{"model": "image VQ-VAE", "dataset": "capsule endoscopy frames (Kvasir-Capsule)", "train_examples": 42238, "image_size": 64, "crop_scale_min": 0.7, "horizontal_flip": true, "bottleneck": "vq", "downsampling_factor": 8, "encoder_arch": "vit", "encoder_norm": "layernorm", "encoder_norm_position": "res_post", "encoder_activation": "swiglu", "encoder_mlp_ratio": 4, "encoder_head_dim": 32, "encoder_fused_qkv": false, "encoder_bias": "none", "encoder_qk_norm": true, "encoder_parallel_block": false, "encoder_inner_norm": false, "encoder_patch_size": [8, 8], "encoder_conv_stem": true, "encoder_layers": 8, "encoder_width": 192, "encoder_positions": "rope", "loss": "mse", "latent_channels": 32, "decoder_norm": "batchnorm", "decoder_activation": "silu", "decoder_widths": [48, 96, 96, 96], "decoder_blocks_per_level": 2, "decoder_block": "plain", "decoder_attention": false, "decoder_upsampling": "nearest_conv", "codebook_size": 512, "init": "orthogonal", "optimizer": "soap", "beta2": 0.99, "lr": 0.0037, "beta1": 0.95, "shampoo_beta": 0.95, "eps": 1e-08, "precondition_frequency": 32, "max_precond_dim": 1536, "one_sided": false, "adamw_lr_other_params": 0.00081, "steps": 8900, "batch_size": 128, "epochs": 27.0, "lr_schedule": "cosine", "final_lr_fraction": 0, "warmup_steps": 440, "weight_decay": 0.07, "adamw_weight_decay_other_params": 0.05}
Rows from block 7 of the encoder, named by matrix and row number. Rows with one number belong to one neuron. Each number is 128 + 24 x the weight over its row's rms, rounded and kept within 0 to 255. All counts start at 0. Numbers have three digits each. After the name is the row's rms in percent of the matrix's.
# gate: MLP gate (encoder.blocks.7.mlp.gate.weight, 768x192), inputs 128-191
# fc1: MLP up (encoder.blocks.7.mlp.fc1.weight, 768x192), inputs 128-191
# fc2: MLP down (encoder.blocks.7.mlp.fc2.weight, 192x768, transposed), outputs 128-191
gate.218 109:088143142144096148130153137122122136122144130154172118150159161130135110167134110088158112048093125145100156073132137140067142128136151097130141157121118131144110144162139135148147122142082108
fc1.218 095:189124100128170111099086131136128122105130136108130111116102148113111114093144137127085157140098123121131131174137158167109161138113110139165123094123136097123132121120144171121136143120146125
fc2.218 115:127180126103110122123170098127128106151132121170151100130091151148114144165105177104111094161158091118166110149094128143114126134077117157143113128105144132143123130135117132086107136164085133
gate.219 102:125162157143095157158113118117129157115089130157115156108144137107100137131151179128061115127119135112103119099118126086086130186116146099190158138148110132119165115139118127121118141124206148
fc1.219 131:108140134162136102171132101121109110154181127103128101121114113128101104157155125114117155109121095129134126104113137146096150151130137089138159137151092121087176117125145165095094163103154157
fc2.219 097:105161122134126150116126126145147086121136109185152158164154122130125129128121106121103149136097160114123119074119142115074084140105172137156157115142136158144125095113101107148131159162144149
gate.220 098:132160163166116152120124173111114151116141153127105143176093172106121141128107117114144173146152092131135156106127137152104142125128139139141101126063137115180128125108121144137095142075101123
fc1.220 086:137056126156118095194087149177114137145140119131108164120110138111126139109153119123067079116082127113102157117150147145109122110123119173114160116141119113100117142139141087167147113168177123
fc2.220 118:117119060129132075107146140108131129146153138134135159148114178105120152103130155150113141096119114102144167149161119134155099159128153089143156106161111135149146162129142064118160154164142132
gate.221 101:135170092153105126149127141121095169101112095099119145136108099100119110135127097122118092086123152143132134127135131160141124161171096146091152109156131129090146093119128148160101101146129131
fc1.221 090:126083123124165139160098141080127114133127141176141116087096144144099080110125164127123152101145117128110129131098159146132126118104161135150105140119125068126080085129125141132148138120105147
fc2.221 099:116140131106130100141163164170117097113125103158145153120146111142141162120184149141140152123114114116135120133120139153134149120118103096143095087119095119146153108135112123140088120171139151
gate.222 094:148134122149137144147148108114129121162126113113103146136095115106085107084116118138120147107121149109119117125120141121090143153099144128133169104130098100134124139094121114096136132150100134
fc1.222 103:127117076132112111144140139103104116171120145107110157094124127070111130087149135126165119124106146140109159194130168127141129095122132180065101127126090128091132117105120140144168141100120123
fc2.222 096:134148172125101130147127114111123126070116135141159123134106124144115144117158105133158086152162132103148130148135145135134103126124133088108092135097108096119137108140110117159114179148145097
gate.223 104:145176119122146082137118135160120099092129123116094167036109131185127158156141162177140102144127148124148130144102122119140104151123131119129131142119161138180108120125137119182115105118136100
fc1.223 100:097101116127136119177103127108150142129120132173133124154133116154119095130126099142097154119117108122110101142122074085133144100138097137118137159111107125091132149102156136104103169147150160
fc2.223 084:108141154108129150177154106101095196124128105112141123149103122143125107194118160128165148092116110139110105146103149092162100106136092093140139075121106122163130090125093118101091107137107144
gate.224 097:144108159098098151134120106161126116098117098085089092121156181120124180149152112165094126134108121151107138105137123157167151130151147137140100143118120146130145114149134154110145126087112144
fc1.224 084:152149122146141132118108109179109096157101102068128137153153138125133152139127082148104136163113145080142121118127131087152137135116136143102094155113089138146170144144136124094144145172138115
fc2.224 072:152140145141119144132111151111123145129123130111101122114131165113099124148100122166114135091089118144149072109113119157110117144136143091119119141140114160161158147139151106063117110136116157
gate.225 095:201154153117130144148102130124118132126105124070115106148140167155118107104164161121133117151155125122141145142177132087087164127131126075119162098069090134162149157099159140088104129136145136
fc1.225 101:124136124069145136130108129133138112130106139117127140110126121067149163134127121142127131130141155145114139101126125100153166138121122125149157100125127114124147144082105109076069139110091118
fc2.225 100:138141128141133159148098129134110157102133087140161112122064104175096154140108119112095159137110102139114101134119113152089141142071124116158093151124147100126119106134138134123106131144128093
gate.226 138:158169101156118145176124134126182142153133110136119079141106109103140121098119094094101117129138130145117142154141149143130142105163136130130161135131109105121162151162115140148148157121077132
fc1.226 087:133110114109095134125155104125167120145152143162128155089152123088109078149124159160124120123117184104168136124135108106132107148111151140041141134118119123130139113119132119130163102141101130
fc2.226 152:154092119125089099132092098127124145105143144132134134168095108178096135138178140088184100134135079112094138118131116121108108119131109109151130152134141118104144107134167129165085112139186089
gate.227 104:147182088136121093148093129127109139124072100156133095147153110134135122123123162117118139135109103133122096122163087176139162154124142148125162162056141118146099100109073129129120136146088075
fc1.227 123:148128117121114082142141145125139105132164145118147111162067159133139098159116114108146148152118139120139142128179164127122150137155134138159105099112148097154129165137098134115172126135076134
fc2.227 119:122123136121124145107126079131156138128101128119157073132114126141129125172139126091146134126159145146130154093136127173133096098077135164077107141137146155158150107104093130081125130138121124
gate.228 088:109141171121142140126146164098150128149130117111122123138143133163139181108144079140118131107112145149134132122135108123121106122119150078137086127086153089124126144113119127116127098130114124
fc1.228 092:161153152103135164148158146126129130128117126136121127105137143126121124135108109091071123114114130180089155126150100052112127156181123092095104166160080154126133152110136074139105114178068084
fc2.228 087:181132117127139111149131122159126129164136118171115102114162121123142161079140131108133087089099145142145154117129141154163094114108147093113136133111093160160114186144111172120156130115174129