Rows from block 2 of the encoder of a small image VQ-VAE, named by matrix and row number. Rows with one number belong to one neuron. Each number is 500 + 50 x the weight over its row's rms, rounded and kept within 0 to 999. All counts start at 0. Numbers have three digits each.
After each neuron's rows are labels from the 100 images, of 14976, where the neuron reaches its largest size: "strongest on" is what is common among them. Only what is clearly more common there than usual is listed. The data: capsule endoscopy frames (Kvasir-Capsule).
# gate: MLP gate (encoder.blocks.2.mlp.gate.weight, 768x192), inputs 0-63
# fc1: MLP up (encoder.blocks.2.mlp.fc1.weight, 768x192), inputs 0-63
# fc2: MLP down (encoder.blocks.2.mlp.fc2.weight, 192x768, transposed), outputs 0-63

gate.525:508436566455520453522586514484519559539532487514415495402539510535513530428413516545523513425525441641443468535468495560510547412578592478405520532518510460529448429516517571556550475492534500
fc1.525:391527459510558431440402447546543432450514475574444391458474495549473489561524559507437465533528479505448527417580351367512506467473471507510428587495501506515456515511485455487456424539489499
fc2.525:460589549470403489604432480532415517546510532511422557491486549387393530545485451524472471500610511425527536472538547433451619501487553567519504511540500538425584389570456591509513570499426469
strongest on: finding: foreign body; finding: lymphangiectasia

gate.188:530507496405438492605550547586509439537500494596419487562431469522414485493537488517461559535477493605497500517572443466463456431477544514520593528505533536460501562585498526492524540449517460
fc1.188:499516534380424562584528526567488461572464449512380509531407457581367509483543448507460555519504498505507509504600462415436479478488575542471552520517529511509474495619548501493499531480498486
fc2.188:442508481587607449478582441440453466512499501480529491486548533529547492510488494524470441463431538440412563464405556535561539545479439563502458512560400427516488491380389475420503476482494552
strongest on: finding: foreign body

gate.313:463486499529479469505578529536536418420558492392532541505526579530468519492444420532576441466428446435487565426466522526444449407433425441573503625510529550521539462543489431551443554536543484
fc1.313:401528550484595383504529485510479493494589472416578485497554485513500631525513569494520466438467544490475575467428478517412517511537463544468454510517525440572518473455549521576568562543531455
fc2.313:482495427548429495537499528533514533439448533454560473592460496510439471509505500521486496576546395456527448532534452428510493498507485480449459454481519494537530523519507428574534552497475496
strongest on: finding: lymphangiectasia

gate.299:529575607459554578434532464496533517473439551593488430529659503484519491450491453509546467476557553497487464501407525520545449475497437545550547510530483484433578514356544600435451474506480490
fc1.299:475495471506453468513471573521505495545591449459496546450450543536462529480453493558437496427441376495526483498543498509424519485510540372483427526424598503529489519581410356586516531465579479
fc2.299:530490453512527560426510494427533524437406594537425489578571468558444409472469511522422455433522577434539497535486479460556415424441533604462473578526484557486494488515603420451497484506413526
strongest on: finding: lymphangiectasia

gate.444:478512577385509526519508510439471508588562468571562446558497467548524416540464461510563494533508443447504493521462545462572559508559603492529547561466480553539488484481528596475487581567586462
fc1.444:553478500421406503477467495496495469541449464604545548532483492577474435500453434508504431473396443451583518492456500428592552527582540477512493512520460491515526502479525583415551467472579440
fc2.444:479515523464463496580455477575497493425356422459600486502491559487338521446577461567484518546426437541573381422432584553473409516510567461435501550514555479515526484549479429467475582507531532
strongest on: finding: pylorus

gate.249:481507447406429442593461625467580502459468573485394530463487517392449532518473556489540497479450436511504468571509454583464466353519564419457546470459414539550390456503585548477529575467448471
fc1.249:427463520522585551506529482465551504441443606485520550432400447467515576579454561440509554489441447491465536602471415499458474428551594432497459461562467395442449563470539569518501500527486459
fc2.249:541516455552496466491532505512455482519536447589466511471447450531584532482521486516558517519509470488508589431531426489502532465517494424455479501335437462474568494580475489507569455447359498
strongest on: finding: foreign body

gate.153:503578455462498535447432442473539550517511556537410494453476397537462509446382543524469468482635503471468479487552507506495506519498438454541618487479415536577468469376555554511518503475559532
fc1.153:524539573504490459524593569455415586477530488470498451560458532553567512460558484517568497572538458491571492495437501591475514554544528487517411503559495431484565497526434507616500496499511459
fc2.153:478505570419538501450470530511501455547445483480494429560437573536508545401371550444524529501473505522525498443597451517390490477501511461454461491485498536545528464478423495540526656527543534
strongest on: finding: pylorus

gate.409:453442496540444504603507535534498471534430491591471544570505490520570637491466516511581546474500554428493422457344428534626527441575538478445595492464531484554569579525593446552496498572533520
fc1.409:511478511491553451420510493464569565501557553476530539470507452513460395496448509489449484533484412541505549577549495496476496475422405494572495446423522533453472452520438526463556450506460489
fc2.409:536514500460570603447475540553440493513545486528534556480522453493588510482433515476586439441430479511411436589419559446569475580565523505485557475401581504518526484542407561540542551461427499
strongest on: finding: reduced mucosal view

gate.269:550543535541541602541424488443457482509534546453461597472429555544513391552506543436529545619481523520462460512577565576441500518544437530595474582546561506542507465573529515520449618436510494
fc1.269:589532478558566481499439463365438470531611497516476508461438530542539381507604547489462530527457567579412495521545508501458474573523453507557537548563567495554553490508546464558539565441489462
fc2.269:534467529479451483491486534477494548506534561517481526468407423451491489484433505514557493492438487475559556558438496525471579474609451433499447588476564494446518420508572448452419574553547458
strongest on: finding: blood fresh

gate.745:500438540594521558429473472458363510515546494494540452494477471590453462624441442550503478516503631533425445436496520400541565538523516473482512511420499494550394596469379498413510598527494518
fc1.745:553409534556442457422378501390394553474564542464481404531486499564431483553455468606508493439535529431427485425518471409498580618541520456485458566499440487572378495497413436502483582570470449
fc2.745:561476630536397487526501442464475455521518466473555423437490517447499559496415464591540436464505490515459539424514518502391509529504484440483430515512511480488535491553484537405452501502442493
strongest on: finding: pylorus

gate.478:539569568409538537561504548506493414562494501492578508565491554532429557527614514495501470440567479488515494540427526563461573566475518525566611547544461439543517373412452500503480476534616491
fc1.478:463431461604455490517561518565526600472499515558501483502488533468554505488400565400407470489405462519500580581507465397527440482543557527462434434430542570456495611584521474530483528451455490
fc2.478:463590497461465489438480533443480434453441490472553422523458496443476523562464418461474474471607564523450453514555529498411598606493495481486486454535527553522453470463420467453519493464512495
strongest on: finding: reduced mucosal view

gate.572:516598594409511571495477494525481465571537488527492468447528499538512590425432450583492559599570567446522511488688443500479547480471529423462470568514512532556500538509492465470592478539411515
fc1.572:494438435623488417579586550544561409441517495547484435488466477413501421517566518476491547474457418508504498520415533509601420531514452562530508421515507476440527519489412540557482572410544531
fc2.572:512582577528523417441499458506511563485511629488457584527541517506487520434510514461408475492478399494540564573586477492419524487490449506471526479511610517560470498510539455444495516583512478
strongest on: finding: foreign body

gate.8:455509479467560585477553438469501485484438546504477512481473513521461515551484483558454511425457509463455561520475409544528477527519459534520470462588484541493498514481395474496437464493590518
fc1.8:475462451489474402525523516476464516459546477487502517558453485432554620426529586475500466456560564497527511507483592433461542526478495452420510510444567573510480427477510535474494486581453521
fc2.8:485548506493588538510463545486481448485477592495556506436508524519483545509634540564434490492447483503492498495485469569524487582481430511570454448548657489503434568484514489508535486499562573
strongest on: finding: foreign body

gate.505:513604454542513479467550480555529507486384438537504442399527473520502482552492445532447467456466546565531391488416528526562531458544463547500393507569587511545531451525461468537593404553520455
fc1.505:505418567439471548576420501427549495514562539449460585566534513418532550426484437442561565492529478477452583535557495535429468550434496489486600552407445507490531514488591534473432599471516560
fc2.505:454419511445487499421588482511465462554512514544568520536466540463405564536518490575515483531499473544529442532487448497522510524474481566478504442447543563488427493474479394397546490483500474
strongest on: finding: blood fresh

gate.211:531422567475508528520427517586498469546474591446607560439410438503428447493546553518548389384453494496444512505469487477583552436500513487460567539564503500477570523488607484486472487569589504
fc1.211:525453498451497538503384545542460503491433591465535558470482467441498534527527550455608383492409403509524429520462457513594496471526427523386546530514514469504518506395570465485529438569520473
fc2.211:522495361475419586471516430569468482504555523602482558478507508517587464451521518527451523570484445527485490556537553484465537561487489554427394478539428504421507529557407509483509551599600525
strongest on: finding: foreign body; finding: ileocecal valve

gate.491:579421538540475482435535484392390595459492512423487455474564453491461430591447479613600491547533496560432506484578460506482544599507401569598611475493588441598487448510550480499457517526441507
fc1.491:562373592502418506459477440462476599464503475516515523499563457543472519594492498518549588602583563460403477529458415516506545572447450481500544525555539468573494478525492558533485584446461492
fc2.491:513457498523517513438553611526539486558600613373530473493512451496535552438599525428426443479500479394511515538469592594470562557542455518446558547429595495481566472466460579557500599585446452
strongest on: finding: blood fresh

gate.229:491615479551471538525460514480507564542479469454458292467514531499438587458434448494449512549542520491567417537537539525521497455427522459485583485451415436508445440496488551482532516489582513
fc1.229:466583483603451482580410461483551555450535496584500397497556536460470578428398530465459536458518530439561497492509487509481467513527454461451543470477427470592437477446483543512561526546527626
fc2.229:455455531540614530509484540521518475493541563500503533521492477446564536414453489463472518497488526506502554483477492550524577434533468491593395555473571362471523527479444468561510487474533462
strongest on: finding: lymphangiectasia

gate.392:497459480458514374457590460402452476519479500467527463456478424418559533497519498500532470506537525449488413470525538463461402541587453568528477432521535500451528393468572406494526558496451573
fc1.392:487480431517613507465527464552519550531552464496389593526457566454468509491454465494538460538534626525474598537407575538524519465534448474434608495505419401540475584562488416496517446505452486
fc2.392:513611538506546407469464490474618484455502465613445573420519482521446567547447513443507503483572495538526576447516563465494582504504533393508569494485557481565462532502562469547503521470504409
strongest on: finding: foreign body

gate.471:452542475559517484532566515514468502468528544583574576541490578469583477487529561434485535456589464454464457485472437426490536421472525484385513496530510465413553586560405493390566427477403543
fc1.471:517473563507539516482508435404498469476475423427476440475542468485375547600468475528453439522439537535517563546519514543486416525489466527548492471480439546596472429483558487581606600536608467
fc2.471:462434451540469532485574531465480505571501540481432525528443437431520460543499439462419523463573396434496394607526557437584498489546509546556472480626461460412486521509548583457553431533530492
strongest on: finding: ileocecal valve

gate.373:476536518499490578524655487538510478507434558453435545480477474492547515546421415569490525465479460467421417439500525456500505508501582479480641590555542514510428520486547499410392454507463524
fc1.373:491465559466509409457427476465525486443565455530551527503488494500443479494496475467489469475508490547470541504496530476512482498555485552530422502478498554462573496544487573533532537611499545
fc2.373:490564396435559573543540498480545636452520548401568528536555561525535386481451553473494449536517461611525513619433527528519471538467540594461560531552550526454496534555513425417579472536473447
strongest on: finding: ileocecal valve