Weights of a small image VQ-VAE.
Model: 64-pixel images, decoder widths [48, 96, 96, 96].
Training: soap at rate 0.0037, 8900 steps.
Rows from block 2 of the decoder of a small image VQ-VAE, named by matrix and row number. Each number is 500 + 50 x the weight over its row's rms, rounded and kept within 0 to 999. All counts start at 0. Numbers have three digits each. After the name is the row's rms in percent of the matrix's.
After each channel's rows are labels from the 100 images, of 14976, where the channel reaches its highest value: "strongest on" is what is common among them. Only what is clearly more common there than usual is listed. The data: capsule endoscopy frames (Kvasir-Capsule). In brackets: how many of the 100.
# conv: 3x3 conv (decoder.decb.0.0.conv.weight, 96x96x3x3, each kernel summed), inputs 0-95

conv.65 132:437530533435566496462437500451566530502424439516546455467567439478465552534455454507526555431574540557557509602482480483573570439454448505574531606568503487510532427465488463466449556516511532620541553466553464456506520450494488459561541520566534434507481584477550498546514568405462610503
strongest on: finding: blood fresh (36)

conv.85 109:426479475496471562534553519564418461549571411521525534446535511471511460443467410496559478481586476506524566545546479479501522438583649534478404561470400512511563422498487537522482529530522450514397563493459487488523499475404466421389468420543471485529437518487487516482538468500441578467
strongest on: finding: ileocecal valve (25)

conv.2 119:555548516572471492452557493472475512385473503562551557490553421509482409477480513481545428548566484468462584471532498537467530574513533542517560562444551479484382568441471451455472474474490574548495535473512573502602431568583461514479583483427597584574528489527573522558557477554477524499
strongest on: finding: ileocecal valve (51)

conv.60 114:565551503610477556441492534544515508359592524545542499521504457503555539468574511502505474577511495470471511543487533450450430518524506501541490522462511471521475365498497543550534463522507454588451472566474585513528508582444475452430520444447540613546435435482466482493444447539441498351
strongest on: finding: ileocecal valve (27)

conv.94 105:479514461522542561543495553484566469486516534518442504502483447425567534543495467552495507630547529488523525415580516494416430466413432534412496457418590500460411524447557488503547456414507458527528434511512560565596504489462519556540446452549517585509510474508470575475471475569530359518
strongest on: finding: pylorus (26)

conv.52 076:508510471425540475541517484543540464470579498411372592536471506434456414512538482493578491594458511539458443430461429480559551471381493464422442521479491542432513540486510506520377506484503480481535547621450549480473565427472514526490513541476513597435496480550457494499446403532538460478
strongest on: finding: ileocecal valve (42)

conv.42 095:554516580490528531521460467490443412433497574453465484506458483553511566601499546496528468432485539582501466474621477482481535435487484532478516494464488515426522551481502469535440509490564503599448484627512528581626583543455438381507496457485460492588542536497542533478448604460524447502
strongest on: finding: ileocecal valve (60)

conv.8 089:548585404474493468548525509498461502553523521513483435493478496580535474558460489513507452509525483550459446539500499528482527533471548485533613536423398446490434512517469517603466486556573461506495516595447465452447459475684470488493460518473548481612561410462516567429531429419528462519
strongest on: finding: ileocecal valve (26)

conv.37 119:476525516598567562510483535431469475547594527525575537508545519542534551553489543464438535482546547502523470586514492512396459433502567577477388570535423474470506497582544583514443520540398453503478491439510483557509477628589468521477463458538520528626523514499461555492500482490503481599
strongest on: finding: foreign body (28); finding: pylorus (26)

conv.80 124:571444485550509554460517496518585482409594459487490606445505484425480472461538556468450490526463565468480499500457402488490526567488544526511534506467518368486503519470554494489433468612474439507576516517599454486554580503554550417384453507430540443494494448576513431530521514563531462429
strongest on: finding: pylorus (65)

conv.21 080:512440534596534529486498529556418504390421552471511478547544530491556515472441536520570502519512578541577534482483483477499504530527489392498584484434356509433524454465528430439466577369555539523556480498540553461478416471481446458511453448477569545474534535568537578468459585519480494488
strongest on: finding: ileocecal valve (39)

conv.30 097:475524381493454614599443495471499504425518508528520481429502512476479558563475456430553603525535500395392543475500527611515420458508440464472430517503489457390571523465481512489542482464506512456450582452501495522508482397550506499442569423436499485502477484454440512555565521456469573485
strongest on: finding: ileocecal valve (30)

conv.87 091:535467536468469460564485405522541590539501544567479467437438525572480401519486545599478533505525584438538495578472546536537483536589470497433507432512495501473574486539569576548487563440435531474554563553533606482532491502492487559481491450506501461480495556611440373527527520481411492572
strongest on: finding: ileocecal valve (31); finding: reduced mucosal view (29)

conv.10 078:530581486575465433501582454515507513428517483534464514535485507413523540456440434478534431521469467436493500578474438491527487483498452540450563558541531515604541466436526508504583544489533459467648573556522475477481458539502535622507555519490396494592595451477505528504530407607513525477
strongest on: finding: pylorus (38)

conv.6 094:525454462518484497455416560396524488527468540482487451444497534494516510526556568455532544488510567491483565506541494610500508570496433556575551501554449633449470473385436395596418527510524548476523436577539526532495446497558549522482529497476542487572485540443444560425490607540555467481
strongest on: finding: ileocecal valve (25)

conv.47 079:450456523524517408508533465449567482546524451582452490499445406421492533483459494487560515543552469433429433411581473421479529590485462601534475487575565483449533558490463539558518443614495477553453450525533562521414492494553478484570553460525482525453464586599538451500543489487420541460
strongest on: finding: ileocecal valve (84)

conv.3 093:472471516507552529521482498564459413386536502502436497493548511495496564593548485505541465517375475479597471523494481548495524605545527442519586480463331454480449447546412459508492509483432579526466620505408520599537506554471433484466504512515493513483524472553502535527547577514525522543
strongest on: finding: ileocecal valve (36)

conv.43 131:589517564555529504556525480539493392551553552447511468501548452483542571530453417619494537526469527501458547527464519556467458527557466457563438459509457511511467500407398552409532533498488475446573416508552510519511509452407487559395468370481453465501479475495520564449552502520577581506
strongest on: finding: ileocecal valve (48)

conv.44 117:531534455444498403513357485516462376514485574534482455567483554426513470489512559528514521480413523489607429540539418504440455524511503539512498501446625450485547533496477479529488480499606542510495547473473433465572483519478561468426561588505549520524451446521502501486537510532390609478
strongest on: finding: blood fresh (39)

conv.4 109:472483428397476543465466556457477525526424542459547518447516420504523479613531473528526457458468452497529528546632441550419574431419521477463449521454494483505513553413506476525519533500581539496402449457508487437604488513506496455482538574580529404410446573509485394472488513491501549528
strongest on: finding: blood fresh (39)

conv.54 103:567467527429513452467567608442496430465466527522577526356507508471472547607422492426433531549420586546481507443458443439496459532580468458512520531439578536541470461450477517515512463524432471462574498493506550484555504517558367460444415410490523481522536472537506453518500538555509488481
strongest on: finding: pylorus (41)