Rows from block 2 of the decoder of a small image VQ-VAE, named by matrix and row number. Each number is 128 + 24 x the weight over its row's rms, rounded and kept within 0 to 255. All counts start at 0.
After each channel's rows are labels from the 100 images, of 14976, where the channel reaches its highest value: "place" is the part of the image that holds the peak; "patch colour" is the nearest of a few named colours to the mean colour under the peak. Only what is clearly more common there than usual is listed. The data: capsule endoscopy frames (Kvasir-Capsule). In brackets: how many of the 100.
# conv: 3x3 conv (decoder.decb.0.0.conv.weight, 96x96x3x3, each kernel summed), inputs 0-95

conv.29 [125 113 170 146 109 127 163 136 155 122  84 131 127 128 143 109 124 157 137 151 158 171 184 130 109 156 162  86 101  82 135 118 133 148 127 163 113 145 105 133 129 109 110 104 134 150 162 104 193  84 161 129 141 131  99 154 143 127 137 147 117 118 116 108 161 123 162 179 151 110 119 136 115 187 125  95 125  93  81 101 118 129 155 121 124 137 137 136 108 117 108 140 142 126 121 125]
place: top right (99)
patch colour: black (99)

conv.84 [100 137 139 123 113 114 133 159 123 110 129 176 135 139 137 136 100 147 149 105 123 117 158 106 128 136 141 154 124  98  95 155  88 119 161 123 143  91 128  89 144 124 130 115 122 139 119 149 133  99 117  85 114  73 106  82  82 118 152 121 138  95 127 150 160  75 122 157 156 136 125 160 171 122 135 111 111 113 103 130 144 139 120 114 170 129 163 173 106 122 176 113 134  71 121 147]
place: top left (100)
patch colour: black (100)

conv.25 [121  82 145  92 165 135  68 138 137 129  91 149 146 104 143 124 140 137 182 132 165 145 113 153 134 141 155 125  99 124 154 109 113 139 136 121 116  89 126 179  90 148 145 110 137 142 112 124 122 119 162 140 154 129 130 130 163 131 138 115 173 164 130 126 162 148 153 157 127 109 142 103 140 152 115 121 110 189  99 144 117 105 100 114  84  87 179 134  95 131 117 120 130 109 136 147]
place: bottom left (58)
patch colour: pink (43); grey (30)

conv.68 [109 150 143 131 146 149 153 136 130 144 105 117 143  74 113 117 124 127 146 104 135 121 171 143 149 127 109 145 133 109  94 120 154 122 145 111 124 151 123 116 132  95 108  74 148 147 138 172 138 159 140 123 139 193 131 129 114 107  52  71 104 114 118 137 129 145 144 121  90 131 158 104 166 134  92 133  92 144  91 140 151 111  90 130 133 104 145 136 116 168  81 136 123 110 120 133]
place: bottom left (86)
patch colour: orange (48)

conv.49 [115 147  80 122 100 121 119  98 161 143  87 118 118 151 119 140 170 142 174 172 141 130 106 149 161 163 128 129 116 134 139 149 136 158 148 108 149 123 183  94 114 136 130  85 131  92 135 139 139 101 168 107 133 137 122 187 127 149  98 148 132 136 160 170 137 152 121 137 135 108  93 166 143 110 115 109 128 126 157 136 161 121 110 109 126  78 118 138 138  86 127 150 125  87 103 139]
place: bottom right (57); bottom left (29)
patch colour: pink (64)

conv.22 [ 92 166 151 182 136 144 138  99 132 150 163 140 106 103 124 142 149 123 112 129 106  80 172 139 131  92 128 140 145  96  99 113 101 147 156 101 150 142 142 102 112  63 133 154  83  89 111 101 130 136 166 105 129 133 140 178 131 145 136  99 121 103 108 159 134 118 133 110 134 142 183 143 133 106 105 112 133 165 101 128 171 142 142 153 140 159 120 126 155 134 143 104 123 140 114 122]
place: bottom right (100)
patch colour: grey (71)

conv.5 [143 119 116 115  71  89 108 110 139 149 150  91 144 134 148  76 151 135  96 119 147 117 118 128 136 103 148 118 101  94  80 164 107 143 122 192 111 111 137 144 124 121 126 165 121 143 140 139 145 141 119 123 202 172 136 158 184 132 133  99 146 112 140 136 139 136 107 114 121 167 105 129 126 128 133 141 128 121  88 140 119 108 124 167 164 145 137 159 151 123 127  97 125  96 140 100]
place: middle left (34); bottom left (26)
patch colour: orange (31); pink (26)

conv.13 [ 74 113 129 119  82 140 138 171 187 122 131  99 138 138 131 144 111 126 116 126 132 122 101 133 112 120 115  81 123 118 103 132 114 145 139 136  95 139 172 114 116  83 136 140 107 147 122 148 120 117 151 109 158 111 161 156 123  92 115  92 127 121 110  94  93 160 158  49  92 137 141 148 142 113 108  99 112 125 143 144 150 110 169 149 141 138 102 127 114  99 150 167  96 139 146 126]
place: bottom right (50)
patch colour: orange (32)

conv.33 [102 104 109 118 125 134 119 152 189 138  86 171 117 117 159 134  91 101 144 132 148 136 112 119 146 114 133 139 108  94  77  82 137 143 108 143 146  59 131 151 104 103 126 149 110 120 141 139 123 140 129 107 144 130 137  83 130 137  97 133 105 172 155 115 123 150 143 111 128 115 133 141 108 113 115 199  88 123 122 132 116 134  86 117 120 160 124 136 140 142  85 139 144  90 160 150]
place: bottom left (64)
patch colour: pink (54)

conv.24 [187 152 129 122 137 145 117 131 126 167  84 134  81 141 117 179 153 100 139 144 144 115 128 110 113 129 186 113 150 173 110  97 135 113 128 103 108 139 134 109 125  95 141  97 125 119 140 166 127 103 121 174 146  89 143  99 117 118  77 155 150 112 167 116 163 115 139 100 121 157 127  66 137 127 117 137 126  97 111 112 127 120 119 159 115 161  95 154 119 110 128 126 123 128  96 137]
place: bottom right (74)
patch colour: pink (36)

conv.50 [175 116 132 146  77 115  86 104  94 149 121 121 111 125 140 141 109 139 117 123 100 150 132 169 152 160 149 122 127 161 141 111 123 151 111 102 164  97 146 156 188 116 134 129 136 102 174 155 178 126 173  76 110 111 128 155 161  90  96 109 157  96 145 119 139 151 153 153 140 124 134 155 111 109 152 118 109 159 129 118 134 141 110 114 115  91 139 145 152 148  95 112 134 122 127 109]
place: top right (35)
patch colour: pink (57)

conv.64 [137  57 140  95  98 161 131 133 150 156  98 133 110 133 132 103 104 129 116  92 120 152  74 112 136 110 147 112 127 168  79 131 117 130 105 167 141 132 159 132 129 158 126 136 150 123 118 129 139 151 114 132 102 138 131 123 135 137  96 107 131  99 148 143 133 102 121 107 115 151 143 158 131 209 134  94 136  98  98 115 126 154  89 129  83 104 150 146 109 138  96 118  88 132 144  91]
place: bottom left (35); middle left (29)
patch colour: orange (52)

conv.20 [147 112 127 154 147 162  91 139 121 147 174 150 145 165 142 130 153 109 161 158 117 152 158 130 175 111 126 142 137 129 107  94 137  88  92  78 151 167 120 132 100 152 111 115 138 142  99 148 132 160 147 122 121  99 177 153 112 101  67 125 125 168 172 116 145 137 143 115 128 142 125 138 109 137  96 148  90  87 146 123 139 116 138 115 152 161 123 165 121 129 100 109 121 103 103 135]
place: top left (95)
patch colour: black (91)

conv.32 [ 95 130 136 148 141 154 131 135 146  88 116 130 142 176 147 121 139 121 143 120 126 169 116 163 128  88  97 151 100 108  91 147 149 128 132  68 101 139 116 105 136 151  95 168 104 102 113 107 132 154 134 153 117  98 138 114 107 109 170 135  92 126 126 113  94 137  90 125  78 133  92 161 180 114 132 117 155 154 146 148 128 170 121  97 129 109 110 137 144  76 101 107 128 120 120 139]
place: top left (52)
patch colour: black (34)